config.toml
arch = "vit"
model = "multi-label image tagger"
dataset = "photos of plants, animals and fungi (iNaturalist)"
train_examples = 38949
image_size = 32
crop_scale_min = 0.5
horizontal_flip = true
translate = 0.12
color_jitter = 0.2
norm = "layernorm"
norm_position = "pre"
hidden_act = "gelu"
head_dim = 64
fused_qkv = false
bias = "all"
qk_norm = false
parallel_block = false
moe = "soft"
drop_path = 0.05
num_experts = 8
moe_every = 1
expert_mlp_ratio = 0.25
slots_per_expert = 2
shared_expert = false
patch_size = [4, 4]
conv_stem = false
layers = 8
width = 256
positions = "learned"
pooling = "mean"
num_labels = 75
residual_init = "none"
optimizer = "soap"
beta2 = 0.999
learning_rate = 0.00089
beta1 = 0.95
shampoo_beta = 0.95
eps = 1e-08
precondition_frequency = 16
max_precond_dim = 512
one_sided = false
adamw_lr_other_params = 0.00089
max_grad_norm = 3.0
ema_decay = 0.995
max_steps = 11200
batch_size = 384
epochs = 110.4
lr_schedule = "wsd"
decay_fraction = 0.2
final_lr_fraction = 0.1
warmup_steps = 2240
weight_decay = 0.3
adamw_weight_decay_other_params = 0
Rows from block 3, named by matrix and row number. Rows with one number belong to one attention dimension. Each number is 128 + 32 x the weight over the matrix's rms, rounded and kept within 0 to 255. All counts start at 0. Numbers have three digits each.
# v: attention value (model.blocks.3.attn.v.weight, 256x256), inputs 86-171
# proj: attention output (model.blocks.3.attn.proj.weight, 256x256, transposed), outputs 86-171
v.17:097111117115068099094098067167150150097135124103129182121135085122107173079157084080147135109092140116142102126103179170158161125131107114094147117192167113140117204096130139087190111087120127108106120171119133074147104148116087123100070197134168129156078098
proj.17:146224125096168120134162168144150093108108177128164116111114113111143179215170157116155139099128110135090124147128082108147117179137110102142102093131054143138150096076089118086104156159118082107154075113177138190106095142114173182105096085102135101087066185
v.18:122116151123115098077140131058140140099078119100166100146136134147113085085114188113115174119145130075083113197138140149128137118159167118169054087134140122142163201067132200131177095141153189094064137106127123105169115144126144201140220095094087119099094051
proj.18:138104170189147131231104155096165077209095124155066164174154053117118169164128078200104137124125066107135135103119089136085193146154118181122234131142063161190065102115150160131156138094134100122141132117110118112139106129137138138135103151088176103124065100
v.19:116137178144103097147078149129143138128134106126139137097146098143101132093093114055137233090110148058133147234173110151122080127131147119116094139119183046094164089140107177115103122129090171064220116108124097173075134059184186137142091129104127153070109093
proj.19:156141131101149178117144094096113091160072099085120106098141115106077113151159082106072098169153092111106102146071050146123156058131188170120102109147086113125109107103202069140133112106022058149094076107135133120126159096134168091080137094158122117134092151
v.20:137179167168120117111185151129145107128184161129147149180152113116106081124151099196105095090173109119116107100100058112125111084131053100137132108123163214157167129108084114141133181205094110162099129126083153148115162135133044073098137086168097181124160110
proj.20:116105131120123211075120080142174156104018133090093081116139110131108163122118133135120151157106166098147184150093151131195164133171244049175163152123135107126112127164113104105052163100092150114120130147168110092113193053174136035153180141151070114110165112
v.21:114103079127104179078136077161157131064103120039132119116086112096155149164127091072114091124121154109067122150144075092119179147064141096156131224043127205179109158191101153091153166093111030088160078174144105178072126126102109101116167119145122116097115187
proj.21:086199193136195129127116189136123114110162095100091146140175160138107122112085151178142132086186090156097109129137126197136101130162155117116165072164121182091139126115136086157113161130092124167135115129115095150199164096116152123144181119100150142147117072
v.22:111089118174151112197165120128124151150053170176079114101147171075146134144115155092092083124109112131148196131146140085179090137169094114122126075190139160092132095208142109092097139154136144152151152191143098148048102114120126120097160146060126171150070116
proj.22:123159167081115126136106117161142099148149149101133210086083149149086123161110121167151113144069144133110152087116153157079110117165047109157093174111086122167110136072068135116169101118144106181116113099146113099157118121103152116107120085183134144081163108
v.23:186168103128089091087172113127148129055060125185147121111173126114149132114118106130092119105108151134118208098097148151161082119176150185108107142148066133120126133154142126149131141105131117163171106150095121129106133167105195112147094209105114207200121102
proj.23:100114170140073160071123143157109102153138148123112126178071124125125141060140190103165143129153121079118145211185146133120115108129188073079081119095121096130084123124118119124138115148130175159087127140094098147077154099157089098107087141137112124114138173
v.24:124124091080114140187074138130134150141129123134212108149108101113037105170129067113118160052142096066124144101173155064117145032147160165096147109148177137157141132148143120047113072159164163118182142170096155106106106132136095111082133150128124158177113166
proj.24:161146127096109069138066062126152118092061220148058086135081138086069121110184147149084176214134196128104083174142070133177122183160079097180131132171059088146179128168092069153123097083072147117096080099136142059164095057090131123149112112144097147128088125
v.25:190114139152163181157144076118091120111133141139112151082111138183155124094144117156111155170151109141178127080091078143082101181108153147163145096169119157126112098121111108127112131167108040134118116166128183138137093095122142093140180110162127160102126106
proj.25:173097131084137106065122177179132174120112076125167107164150089211087104118142134143073105101123068168104134140153137138156114134107050162124109104116114098107151068132133150136122132127094147104083153162120043207116151123115121128145129196153096118217120123
v.26:105141160042104083058140160170127096186161172136079145180072192082090162120081100161129075199144176204113141083111122153174175155166107126125090128112091107192110120122131132179164075033109124107149100200139209103163145132116108065144100115106157095171090140
proj.26:103084090130116191132110100123101086104138141126150177121145074105117122124154178125144206156079133204122149125126141069124059137124098154168142087127136135126161155149071153231129164103197109149116152173146160138108094061087099170190108174102086124041197117
v.27:186125163100151136152119082151148132068144102138148162169152142190132082087189084109114165121141149190173112076135158106134106148138210105167153178132199125155166133116141182130126126186119127145157175179152142143148124175173131116153128111124184164126129143
proj.27:146137074153129145138076135142092131116139160135154143121132120144126121128201162152122124223155093182128136182113111134117114118133193134147091058109160119068142106175132109109148100122117137110083086086055162115147181064107115158117156133188158126125122164
v.28:187139124051127078138148113057113122142054126164186100091096163154074152093108134137155119091110098136157087095113145151155114090227112133172229129072208102148166193132124128104079134173112157152124142132097106079157086167106170130058175189131191126118063188
proj.28:058040134157119153132122112168158101107155155113175139107140125123138122099137143094135096116149123144106075164207096133116066125076155090138064098139094098097188102065066137104147106095152118115143163103117109118133121146161237135154097109067139087122134082
v.29:063077043095188108166182151042076148115152170158081162043133153174118128115109118160139109182128103218125189099133189153139088181125065128088080139161086096125160159176106176175134103105096105147118155080171113154175198139129163080107132116114137115113123182
proj.29:071098173162102084069109132163145146146205056125117206099101135153172122084137104141156124061080081077099135177107096132146125108079070176087139149130158120120087114121133101086099186206127149151127163143135098180093080131146122145191109152138135168191171118
v.30:118147132135121100136135055097111123050144168066130180074118179140071112107116150174108072149167115150132175119108086154157082111120105091129090146137110153102141177115129170120094117148091105171128097134140118139153161115176162074062138125136093150219106068
proj.30:105088171172115090113107116108150144116139077102108182139130078092126132126165063137124133091091065063125144126116138145093152101179143160137146202070125141147128112149145095114079119141131152182132119125107137131117169103113143140149174174135161075121137137
v.31:115117068159171111092168182183107167110152124094071060154157114113141104147152137190093127106122173095080125127153062128152148155112114142116138162055106162173155113124107103164104145099150130102059114134123140114184197103176154145078142125149095087096107184
proj.31:123122141132096207155129096168134107076075133105185158142149164199167149130049090097192208151159132161180195135164070088128154127156172059069151121195182067116049156123174173136166147071127134106129169183189194138172094183097110114204116091099100215166159082
v.32:146157083106109173076134142173206154104163119123136063128162125068094115144143163147110093182113131168127164163090145142165107139154190085203203101097108113112107162200095103147083200140143129206138098115143113195082177144087092190166102131057090209065154139
proj.32:154179182200156110091204107120132085180116158147125115049133139161102170128129116112133096094155134135125194121156127136114148147152155112100102153136110155174108068132129164097190123120160099129116157155139098113097180110190153136066123081129119099093205187
v.33:138121172148118099060148131152157096127146093142081118112120143103079177107170043079132110105094120159123075096090131157087122175138170122097121130181132121100066112177102104192120200142159125079151069220082127109162189153104133088110123131086103134139127116
proj.33:149119077039105171116137115178120165122052139097165125129120152152134089038175142111155079194163153120129135148138124119151105084148088128118067133159084125173167083094043207119064100123170165102122141107156105173145100123085110171015149184166128140121129080
v.34:106042144125121137145104149119176129100120121144103098089122195153197132157171139113158156165166145152073092099145120143145074112046115118089090145126061125058167094157133168154127164097146104110152092127112125163126163100124136110152136159166120147142082077
proj.34:135132088076124176171103133172099067111169103121134133203104149109107106062095060124146115102139073122155105183074121114126159141214164197151126171134145156204104156105099135160107102135121131077201136068151122143124101134177121194077145088150108133135150085
v.35:146125145081164140140179163087151125094129025108124107166112186108136127103138154143121190160177085199149114087129092119116151132162107109118129165132172157099062081177082104185112145133122122156156143117156177145153060108124173128125140115078180085128143135
proj.35:115124137165116151183129130092109128163204142139129122132178131141067115003087110168068119099133130146133077179151155131174153130077132094138110044166110091106151141191087153152169108120155177145155123135054151117064151143135132131144117118181092131158120137
v.36:039150173178082112109083145108113113067154111165206127099177141117159116099152147164124115119124103170111155129118144146120127179184140223162102162082078136147111129114125208127155104154150112069139132092167116101183168168135163098132167179097142179139140050
proj.36:092088073159165140130176164150161124137093131146087116177091071140106140144132129103104180162118151046223159162166102043147131181091147111164129113075121118151130074052081145079095181090175077140043117185057145105043175143114137142119052114091118157130124121
v.37:082135198155173085086106130148109125118160095102091117095106146133114099089146132170148172084092120107136051161152192107095128126147125101139135117109194187116102151095092120131083100147115169111133178106165165175105147092129098098128126099149153126099108118
proj.37:143122080170144091117157133111120129136150161127139149143203113149113140132130140160151136187148146158163132135102051156133118104154119180167108048126158142109146100049140153080108118128118088150121153181121162078147133072098164171140174124162092137122139141
v.38:093118120104064156058089134133152122042141115103094082105156115095121168142067110086129107134135109048109106183161140122125165105126168113098097140111119136115138085149102137150090134134126120142135118178097083119042135132173091112146054148098167163115148093
proj.38:114152112104154087141165123152128061177034092153148225155112166194140104117129183153124144089100149162139132123082100120107126178139139137148141115075166140136151127129092116138171144124132124094093063116059133091167166079160193211106153138210093106110147152
v.39:069101116151062137135089088183109108108094140133194157144105187091152100145115145148143112157142163149116193084179143178133136123145117113104194102154107028133123149168129171146153169097100138148065148045118130116176153075121101163121174145111180134145117129
proj.39:085098186136112120186177137118081074095097143129116100146156116138162111143115120094137111106124127113124131123101134127097153122142085137156099188185121183138139106091126126128180128132155101087135154135204107112127101124102105128093111116092075083131119181
v.40:174172165084196151089137150088114082146099178132177110151113075122187129137167157120141141200151112144082122106102136158084137128123107152134112133085135169122167121118194147133139163201146159200124170134144119170116104119147163165150123069085131172123167075
proj.40:151131131120111129150136171145164173191188124171088140111133140117120155203127131148152096138128078096094097109115250214125060141129240128120213151105127161119155168166097135155109120163142169101151103110134145099100129064195117092166155179106140149166117136
v.41:148091138176130118085137133141094107084123140181069189150157159142170079131158106104157092121140160168127133136061105107119166135178115133110086094185071060078174121112159134140155145105129199090110151084140191198135183129137110133115115157110122134151078139
proj.41:130053114141077162139127113163069142113131127162198095123078142084093180142165124105120135164209112100139142137137118136152103165158117107178128140154145119129058185163084151170166081163139023073178089110168138081136077053151128121097203045133136109072149077
v.42:158132119169117151140108079121161066141167127193142094189080143199181106126181064176118079152159155232111135106136157093145090127116138151110138144086152199050138138143199154189151060194166100160111124135142129189143146141151118138160136074076100109138122176
proj.42:158137065171101115122138161110095117125101186147092103168115091171176091068130147136144140188119093083152111141089134085107117114105114084153144092117142070152101125157142094132146126137165131096118161124117156048114130115083036187125122137157141143100170104
v.43:082055052113109103038155154139085142159121059107143082171116207066066173098107129142131134144154134167076102074129148137087116073120130163127110142129126143145101125098128106081088078136168067163131028121160095161111160115104110120106146122136155146147147172
proj.43:122161185106097094104156103173181064164156163142077109122132130153125146063083142061180123069134125149203058194022141109177097198153130078133126134108093074143141113114064144124135162126134144145135145102162127128137074054155115155149092152123094158095096134
v.44:131067121114172178140118134093092146125093103184073183068140142115220165091118101161124097140132109127148101119081177132199133134150127166072204153114139080195144135142126125163150101145096122096149095092065154112200085134080149129105057182163154116090174117
proj.44:110123173098109091099112075127104127167113064098118114142082119154052176122080090071204111065126105123030119196162114090190144165131090165085149172191161152104087102151195167106128152112101159113151118146126105130091114122116150122134150082141056054135070115
v.45:151096146113058097193033188116185157129065158132087175148132145125128140104098201102128078089124133121143201125142159107166103142132172131104124114135079140128199091107169084076194077110113137099137102167057160076129155161095149100085135145077154136172120188
proj.45:105100148118122130060197055134141103087126154161150077137045127159101085156091150113139109139123097141069097173105139124143117120117022187073101179084170096147107181175157152120115119123151151141073128145135186146146093095127067171129123103148139105159140147
v.46:127169204159117133142143185145129122139077135093149109133153186180187124103174174157088111092102150179154174148103143102177112119125120101149100117125115143146176133135139143204142151140126083066158100097071119157116167128158118113190106157175134068134133088
proj.46:140172121104154142143155103178111142115143122106129068107062122101129142146084146107100133147172158134122113153089178131150190109139108186084192138089220133134073197162180145108107127165162208159085147140134135105143134035169120119119161106151106135141162107
v.47:186135145210084179120125106126129106092056132109130099107147128163136112166134123128103143142107124091137136146164116139175126146101139103110109144176127127148131158096113180148111151142106091105151116137021137135119184108151054099139116106167139128144116162
proj.47:100134150099169194090172076141122158066110100140102088058131140114061159119115155119068083121189122155077173114110150122102198097127201146074151180140123152135103157138173069073107164143094148094083098093186096134164150076165177145065156111126149070174177130
v.48:132108082184133127097157156093183139144130097114116101164102148096104113113190100110150169084129178136080088222181108054140138115139081155081151122096076114102101105152145135155150210114099140119098113142145102125174145116114154140087133107090184075124141098
proj.48:111116151124080084151119144168148103131119173187148149123102133111146087146102067136036176168139134101137150082083091108183121157157197095159139135190141116089116123137100111186148108122173109116205108106163151133163106162130111107207135197180103179124055140
v.49:203102165165161100082033184169081143156098088187124065181148153160170148108170144112122161131100163087097112131128122067132092131127071156160081131099112103124144090083175169094104132121255211117130116087116101136105137158129092148147122123105156125150064211
proj.49:144135094087087127124130148114100092163092117087116118135146144146126106082088152135153130136131167157141165093161181187109113174097158123153176152138143132149144103097106194110099132185101107147128172126124098117134115064148131153144131120188135128131135071
v.50:078128119099111154124144109190124126096140143141095189166158114138151176148129145088131147138103125051167052162058145098114135199103137156112095228096096172053114141106174109130114108132138131123179119158096118118126102084104108161093169149067076173151154151
proj.50:126123092109155136097124147102168100142134149113100091138076159102077113146136144180129132132119088141086166135136113091119101170151140148078138133097177101171057114116130130184128114112118070158087102112126167134153175110117199080128095098176125109126108093
v.51:150126146173012149174180132156105145149188078114058108202108056094081098104110159134154166115007162108112139134170129124122138182083119137131123122081137130151130100125088121117123105129110120101130123125137120109147142169123097138077133098065127100096136092
proj.51:128099103065158138088122118145148138082049130125144121089145141132120213156161134106108107154160104135107161127111091114162174128161148146081131096143141143061119119175152155128094115051110183097105141189143129118096135101135139098162054137150109143147089177
v.52:175100135187186188093135159141149103146142102196122073168073092161129203080254117067152204154067185090132147172097146090162158143168101065113121103106144160123193138064150161077105100163190143117135102082102142212074116090120158155119158165134173191130108076
proj.52:136167102065191121092155098103164099160104185084137139209171125139149160201041152157174171121126087135096134207129170173137121188182176220112143150103189122115112127127088131131132200195123129129114147141086111111127099105196088162148195080184107154100113095
v.53:132105164153120110131153091143114126154172113135095178124104075145096127165171094083141123104110128072129095111115166099134162091110116120098145103085124137132147150127080115149172083176110064115128106121166107115089195160161073091137041089161126155131091090
proj.53:074156096113171149100104193132089160093084129072162102181127121083155135117122147124122122179152098087189127177077093109190090127134175135153145097094161187129176109113173089157078166151172130103084114136116116152167098151132134145139205125137114152131171095
v.54:142072118182148151123166138133160116178112156139129137123160133055077125121120123117105083127135074096119201126157151075185137142152211093165100108096116189185090176096161125160150103136132086125128160115136155139099095182148128091200104153154135136144060145
proj.54:081194169121163073167114129144115129094209113149186200130118137107097149128170151147142182172080098115086114116107106124088151066104015244101148141149115197118160117119115132121111187108142181110163109089093097136160103101104090110139105115137138098170152153
v.55:064147171099202181074140186167092081125120112183082109111137155097175161080077180098088144175151140153155096165089082119125122163138158152164115149150172128147063103085097082139105111148130129133130181086118195077144085098097102153139096166096136086167136112
proj.55:167134078110091104164150075129144141106103124167153114132162134193067097086138118149119118079104125187131146120110084074149112126138047123116153144165109100134104121106053236125068150105142091141056080185067113170125138160079143107130136100091089108110142104
v.56:117084109137045123087191165142050140119149198169085101180136110087132090185065086098165116172070074118081077159121101140092114061141104150104143119087163116135166154101127206194133142028102135096131085136144135139101144137173032105159136132082159050093100131
proj.56:115115178164118120062093103150193117141130136160096172067085175101112103039154132089132060106145143125123105124100126176191144165140116100117164115194072147151092142172110063134075217098129029148145129125117091151112094087117088134145096125164107145120169160
v.57:129148112102156182093119117145097118166084132147128151118171091126111073125134135110157088124195156135195132102147106130072116133121165150166088205103172102158132166147131086163092123160119144141143114072160113116137165064158070125148129114139147096183161158
proj.57:136143092116110092136077168136080063130171138126109103113134089123047172114185116144113089186079155103106121163121151170113172063193171111151164120189109140134117083138156088092093123115153150133106134115108178072100142123175157122114147145094102145110150102
v.58:139132156098144181180150139134135106141067101137105177151069119168111156115094091112147070179110159126211117114087146138115159127123127058136109153104151176054118134126123082181131154151092092109151090173133109101139146078130118123112121168046137116134136129
proj.58:100090145113138161157107148139137144087110165098158075083120132156108074109203093123091078106174091133089137195149187118134076110124039146115144156159102127196109135149166161118057190149176198156128157133118126147088145153201156143172155164129175137102173101
v.59:194123100127063120125141133094118113073157099180171139115166135209076101104123089162153145112107156145147129133115147124155052139127079094098122148143125139150198172085168136139128134120186121090088164138124107102131144140089156148115196129167091170130104152
proj.59:091126097173128121106103106111119144105132140096124151116160177068112109134149110095180160121124104130137139105165117124113181115084168147170169149116186090145138139168167116123135153142119095142171146081185136064076167052119098152087106108097177092089133156
v.60:158109109097109154109142135154145150090124124030143080204113140160088187115118148154086168145132175083078127135095122146103172070142073131105110101149148172077118125115122114188152141139123145098096086126098139068113132109084142163145141133131148136105065147
proj.60:090124148131116137209199160104195140182100143160176176058138109136202095118081152170134212052148111180113113109095159131166121110048150140142147139057111116171108181143116183157155167164103084144141100165169164203162101191098080159166137133171132159105105130
v.61:114201158069049132153123073083170047090165192132184150142116117104118114072125165116104049142078148147114153093123155189154117135076158161055176093121121138147104139116120170128161086125108108129061159117140163146136136069106103097161131156083152162114143131
proj.61:152185141127150135076144141145119137129046129104117124085134168175172172252156131118173144105153132116131133123121113083112190123166086129180097129081076112079171088132116095144089135124141107151151079160143142121173120168137118147079094114093129088086129220
v.62:098162129070127120142152134069065126107169107226102183131147087121096112132114120111155136127191112077117093127149138146136159174124134119148077125229173077157131134127079106110166129167116139133133187087136128120197114138148159143099084112047142152114114134
proj.62:188101083085196079063147122121154169101107087082125160145076134131164182111169153163095103158095165167140148150181150028122145163114137153196193117082176137138104106171148124162106098096210184091133152098095150140119122130102140153186096134175140149223092171
v.63:148087184113152167158170157140177128158099100162114117160171132105163140128098137121070111050119060105178099185121156029189168132118145075164151102137177156144118127210048139160138152135112125143157171144117171130103158223131071108060136090099146184153139129
proj.63:153147115150165172120116128093148194106109193156200127138065156126075136104145154181044105151105184150107182139147057098113074088087141116076078087140057177126112117092131140057108152100088104114118163130100070124165098088051190094166125135227085052159110097
v.64:136100184071140184154147142188127124162120151116113161096149185144122108162115057105143163129137138118142088156144118044168151069105180103108101103179116120097118134097158107167148137124141113115125165154114151169090182117168097130143076149103125102119187154
proj.64:096139107104175152173097214143162156112164062140122163120113146150151155187110133130107094103108138195124171166138159164087083126121100127132160157140113151119132144137096104146141109130127147148075088150097081119134131112131151141109125167126111159177178109
v.65:148156121124116112096158137126134121131116144133133106103134128078137123127106132087135143120109205148119119137112154091144195134140144139143081121115109148129147166100121123149153144145140163150111112150152092134158152116074137146150129150114155114071104119
proj.65:130133112148131146123135114101115129145131140113126124142115158106143161143116126117084130153128107155144133162154067055112157123153155118154098183116118174132089133135144068138135167081105184177109166131116100148156093103158127128116118141118119114126090132
v.66:153081123109120136142072172140175125164161176157163107134119111157073106094129180124186147104146073129107166178217215178137104064175095142141139078151135135146158134081135105131118112127100102148130114129161135088178167126137121112157133110149136081124146170
proj.66:074171089149169095131156102156188161101125114152096146139124146092142088142099150147155097077163165123143151136108083102128103146112103103146121173122144150146140142140098093108109121104117154122112132130124171143118069110130131122143130142158088146131115076
v.67:112176094152146164154121119087123094116156053070139113161085107071144144140091147123100123119132139163132126108132109168098121085154074157129168096121117150165129123179071118087138134101111060144125120152124140141145113163109131133154207090140087114164146139
proj.67:148149092130070141150146083122163143074079097113076089128136114124134143115096162171176155128103068102130116135119102130140156141176110147112119126112095131046164165107149095121113113159128097123077135120096088134057120146122125092087135119138109057078106082
v.68:114157151076112081133135111152101170107157130114178145101100133118097148099147082152116183130170110143100107209153126116129113096092114141109086142159178054092114084140165154080166114122093155091133129135109132073121145065104128110095181167121131118109127129
proj.68:140117084125086154138115147117059125153139109156107114138072118162152085097080155134055080110114184130151155134116114119133109104111142154176146140125071159116079134130146148129165180131140120136058072122159128127118189131159161152145092105093116112122130174
v.69:110151068140086141073105115113200158147159150120120137103121104112106113125138145073116131151174128146079120145127099106112176115144095096107099160150157120123169103128122125112146133147142144140102094114151099116123151154141140121104099155089155138111129075
proj.69:089102126169141140133098188103097066201097135137153185125154131145091073120106132089135099096194095123128159100074159111162106164142122119085162124140146138113097100134113166116137142148102196088110129158117135111167073096164146152104097120109073133141093165
v.70:122123131073119097088141093144145162165151135159109076159104136120142111127141037119097092112093101139087097138202146164158118101140047093117131137195116129169111177123113156133148115133046172080105121145153153127105089132135134096145126108070117141098103125
proj.70:088108114116121129131133190174107069130154137081147106149188135147129139072155147127136098144154168096062133152068131131126100122171115191142108082087113156163146125130178155115180156101140130134234153190139151152156091118164115120157090168163173150134104136
v.71:155146191136171138122126159131136112181138113134134105141137171131161175135147136103150116163117106119130138103121115125143093132164062109138104166128125156137118105150159119095117120186139164131173130112137112164128099068140107162122116113140146176133111151
proj.71:100147089119140131170146179147158146140164155101127064137138126171160194143160104122087133174087184142094049121138092124094105115131170128098119080124085096119065096142091139160111143089136124132122141121118151166196118115067096113127103126137078157171183107
v.72:148078172088126142106118137146130135118158156167099110170118160114112146143131129153121143133122138133105122134083100167120160120121108118081109138175144151153138179115125106174106217116172114112124165144137096123105099118080130110126116082141184112109154124
proj.72:087136114107132127120124153110091120166109150089127165132135124127075167087087102147144144101165104105099116115136138137109136116118129061132164110139087085131169101107138115104113113106146098138154182144127172105131089095125136147095131139101101170110103132
v.73:140094135132138083104069171097101095146133144147136146106122197139118132145150119154095143111148146111067098162131199135137126114087111130140109177148145165169151130163157117167110111101138105160103094136138123119113187096108148119132136100153152144120067116
proj.73:119126153105160151087125207129148152142107140120143075163110147166122179121130132109116106116150130139144161103155139092117131072136117092130112157151130171148106102109101140065166150084150103120054156103107161139168137173140081098107115131114089136141136148
v.74:176098117139170158132164032161187120134109127119161134151123157148163125115156190115179101187156159054096143112123132155120085153154116106145117134144119136144152116096098161124167154141152131168138153110195103137157133169140150100188114118142125122070158151
proj.74:119124098161170213132121173113108143110078157136105068131134137199133176182113127079104127117151155148127144129140053134127079093136110119113105146120109170067086142136115098137124120111159112142093147140120102155138057109153152128093121143095062136121106145
v.75:143125136113108171088163107180149144129149109138139143167124122118123097101117146100114133149124152112099143100070132152148126136100160196150180078146118192109088133076159143097126143104152116121102114092112127127147158182113103142156037146132118163139143162
proj.75:125112144135159105122074169129191091113100062142173087085193141137123136108129129141143168112139086158145146164105131150139193177151130086155105139147099083108137162114162089128109119105120115184123170133122117135103139178132137150093094154149148070139073088
v.76:117161110113146144102165167137176124165159148140124111130124100116088097147122148129156123108153170134128138174129091149185138137139117150178151120138118122166118171125169128136106074110140150152104132113193154134111108095103140115111114094132147108137079109
proj.76:088122115102123109156109174167157141142097083154162144103082127093081103095154098132163130142148107127142116103125135076111068140161144150110106145121142105089110108127125145155123165133116144154116160090111112161141145101103104131086146137133116171148122174
v.77:123084143194085117146161133110111125208113128122115193128130179188133113133121156143175146124083124129133109127071100130108086142178146107131124143073110094082138119134195105160154094140134152152169112112145124181119072140106215120151099142171156089115126129
proj.77:126135149081211177107190119111088135120162126062170120148162123097139141120129113143129158170133109115150122161165113166106123068052127102198122151128117108109098131104080166107141097122111118179152124139098113107121125162131137163149195158142078174109135092
v.78:099145136095113138111094177151165153122122116124110081091104168146144163151105124139139144148102130108104147121138146148177140147110153144170145104095116126154123102111083151163119089134168159145084109061084163150183147118129112138136153173141124148123152127
proj.78:132091094159130148165129130119158153140108185153144127125185111152123099136145131122089123104146137129150125120141119133115145123120164135140145160146078122136078147126167160182162104088127142135121109124156099166156191160162117122114139092126162125157155151
v.79:110180160099105105100128047149173078116117142125118091189175144104135144146144166078124111169069122128104152139154155158128145055172100133143145076164179125120097165156133165109095132097165184075158099133124085095132101143149146093132106107070136156132145116
proj.79:161114092147109106202159141127166172121120154127133054093157099143140147043145170114070186121144153083091129134117088056113131093132169110135098168121102153176162154145142110145104074129156148159134150141074105158130077109109129139147074132066122155057092163
v.80:101128132119142081169097097080102114127124130105168132128140160111119133163118076133150112133107122130174143099085103118141107135123120152126161155148099155134176090115106146100098139102134116096117095131158127137127155135064119133106102148154098062108166094
proj.80:192096171118112126148106114109130195147093124129140061102132182141162114143089139213111137121105112187129138085197130162133144125146110120085130155122141140113140105135135149072140096120163105123112106156148102118136113130163143167163140085137167096166098098
v.81:182137107140096103105111107085112186130101119105076153139090131138143126149127065049126137152163066170152110142133161145116072187165144096079104110134092134117153137104133152093106127104126092126164174112066174134127158152125148083144098118136102146075189163
proj.81:151060117160152158134083088109083159089117140149162141159128156134073072133104178064081111125106164136116122132133139134132125117133090118093142131127146116142140099133123135141171144103116157115164149157105147132143089089107129161099150119166136145111139102
v.82:114092128118127081124173155135126095140160144163137114185058139100128107112119119140142135118128149116124129134132141110144144138142068148151124085161115200202099126095103140118151112142116133113118108131165121165136123118128134137103164088081122076123133128
proj.82:114099105149133096128094135122142167159119114111086128096156098096147147112180139173121126106071144123088158165106146129114110115119143104117087180073115079047185141129177071171149175081103134101128139123114081131134104129091120083131127138133129106100136045
v.83:159096147179140178113174132154158138114170102160150167152138145118142128160077108150127147102111199093136120137142113106120166116117132127089160160143089141126109179061115162159181178194121108115107100154109159133161151172095075157157088123102139112076136168
proj.83:066140146099128093138067135134099156162103082116120136109133103156100151111127116116154130102141073141100129158122122166173127139147071115137085086084128114091202121122121086156102136127132123126128072114151103190096123109100143128092151166171147071125095134
v.84:095141127150136136103133163123194109144155129149081133152130156142116118099080111143121123079147143120140146141156080140169161055092162110162102183165165151084144145087128129145147149160108130103144060126153128154116168096122079127077102132105162093186094147
proj.84:110108124083170117110123117195124160139140096119155163123071150102167157085082124207135112107139083111114174194105131153135102140109111121189102090109082108121137144135158142109137101132123149117140122103171107118118132081148088104130112166142122149158163141
v.85:151142109195134100077130082127132139117065155071176130105100143111082162095152161104174133165106205108134120139095162091140111118152097159081124124144086159102100094112139108082103159056134132098136127125075091125122152149131163125130086158123111159101128147
proj.85:159123143137113122112092089079147117117092125149115083122124141061127073123090131085079098122167142173177191082140151084123131119079112093135157162137145124127138127151110104094120141133156147128113149139103154130149144166127168139155131112107144100151062156
v.86:138130180213144127128104132134123118131149123145175095117126102172188149091111152149133166105091124151165160120130141115095161130135147066163121084113087173125081135086085132112139155148124118113115160117108146091154108102138108176128070099183092142155171132
proj.86:124148183104132128133146088115089097096142117131094155128132135105138158118131076104153132193106089099166116124143113124138115157115107139126116112120130081107145121155127094115125103144191096153123096123122092139083111116104139069146153131116149133087137114
v.87:132132133090126115131132150098166119128173141133094162117108171121124158117132136175158115148103158104113098176120128134151136137148116118129118130139192098105129132160083150173168114141132179101114143095097126142103127120112139153138139145167079103122091129
proj.87:166152152145119170125114080156112167145125127178119113151144088152141137100132179120086108087133112108146153159096099094111114152109160152165147139111063151116119113125180154109167148096100118118099098147128100145109157177156149122167131116128115132145129134
v.88:138134091126097201130138096107067107154103132151172122170127107130122092123135170138142107155109149091115170130147137116207148123098088123126133159129158064124124111150178107114127121141094126091127145141101087145120104152100132113080121160084151105129137143
proj.88:166171133108135114168127107127124140126115120124149121084110141148156141153094073126102171109144142120077109107122154118094135092117085151143155136111132116086085126081072158131135132137086108163080162138138127164119094140154131189141104129141084085144100070
v.89:129149096160127144141161151137113121128136135145159191115191121137106140183152125113141138099142150138132092147183094091110113098092082138105159165153134176135142128118134149121137106142091121110154150144057112155139147181106167149157136188089124099109130125
proj.89:120114132092136085142154154154111156095115084172122161155097170160103106133089161128169088169185110128143116132109168090176090175137063163153120115128168099128146110169114088172126139153161167153142107155148150111160168129127131114108116176139134095194070119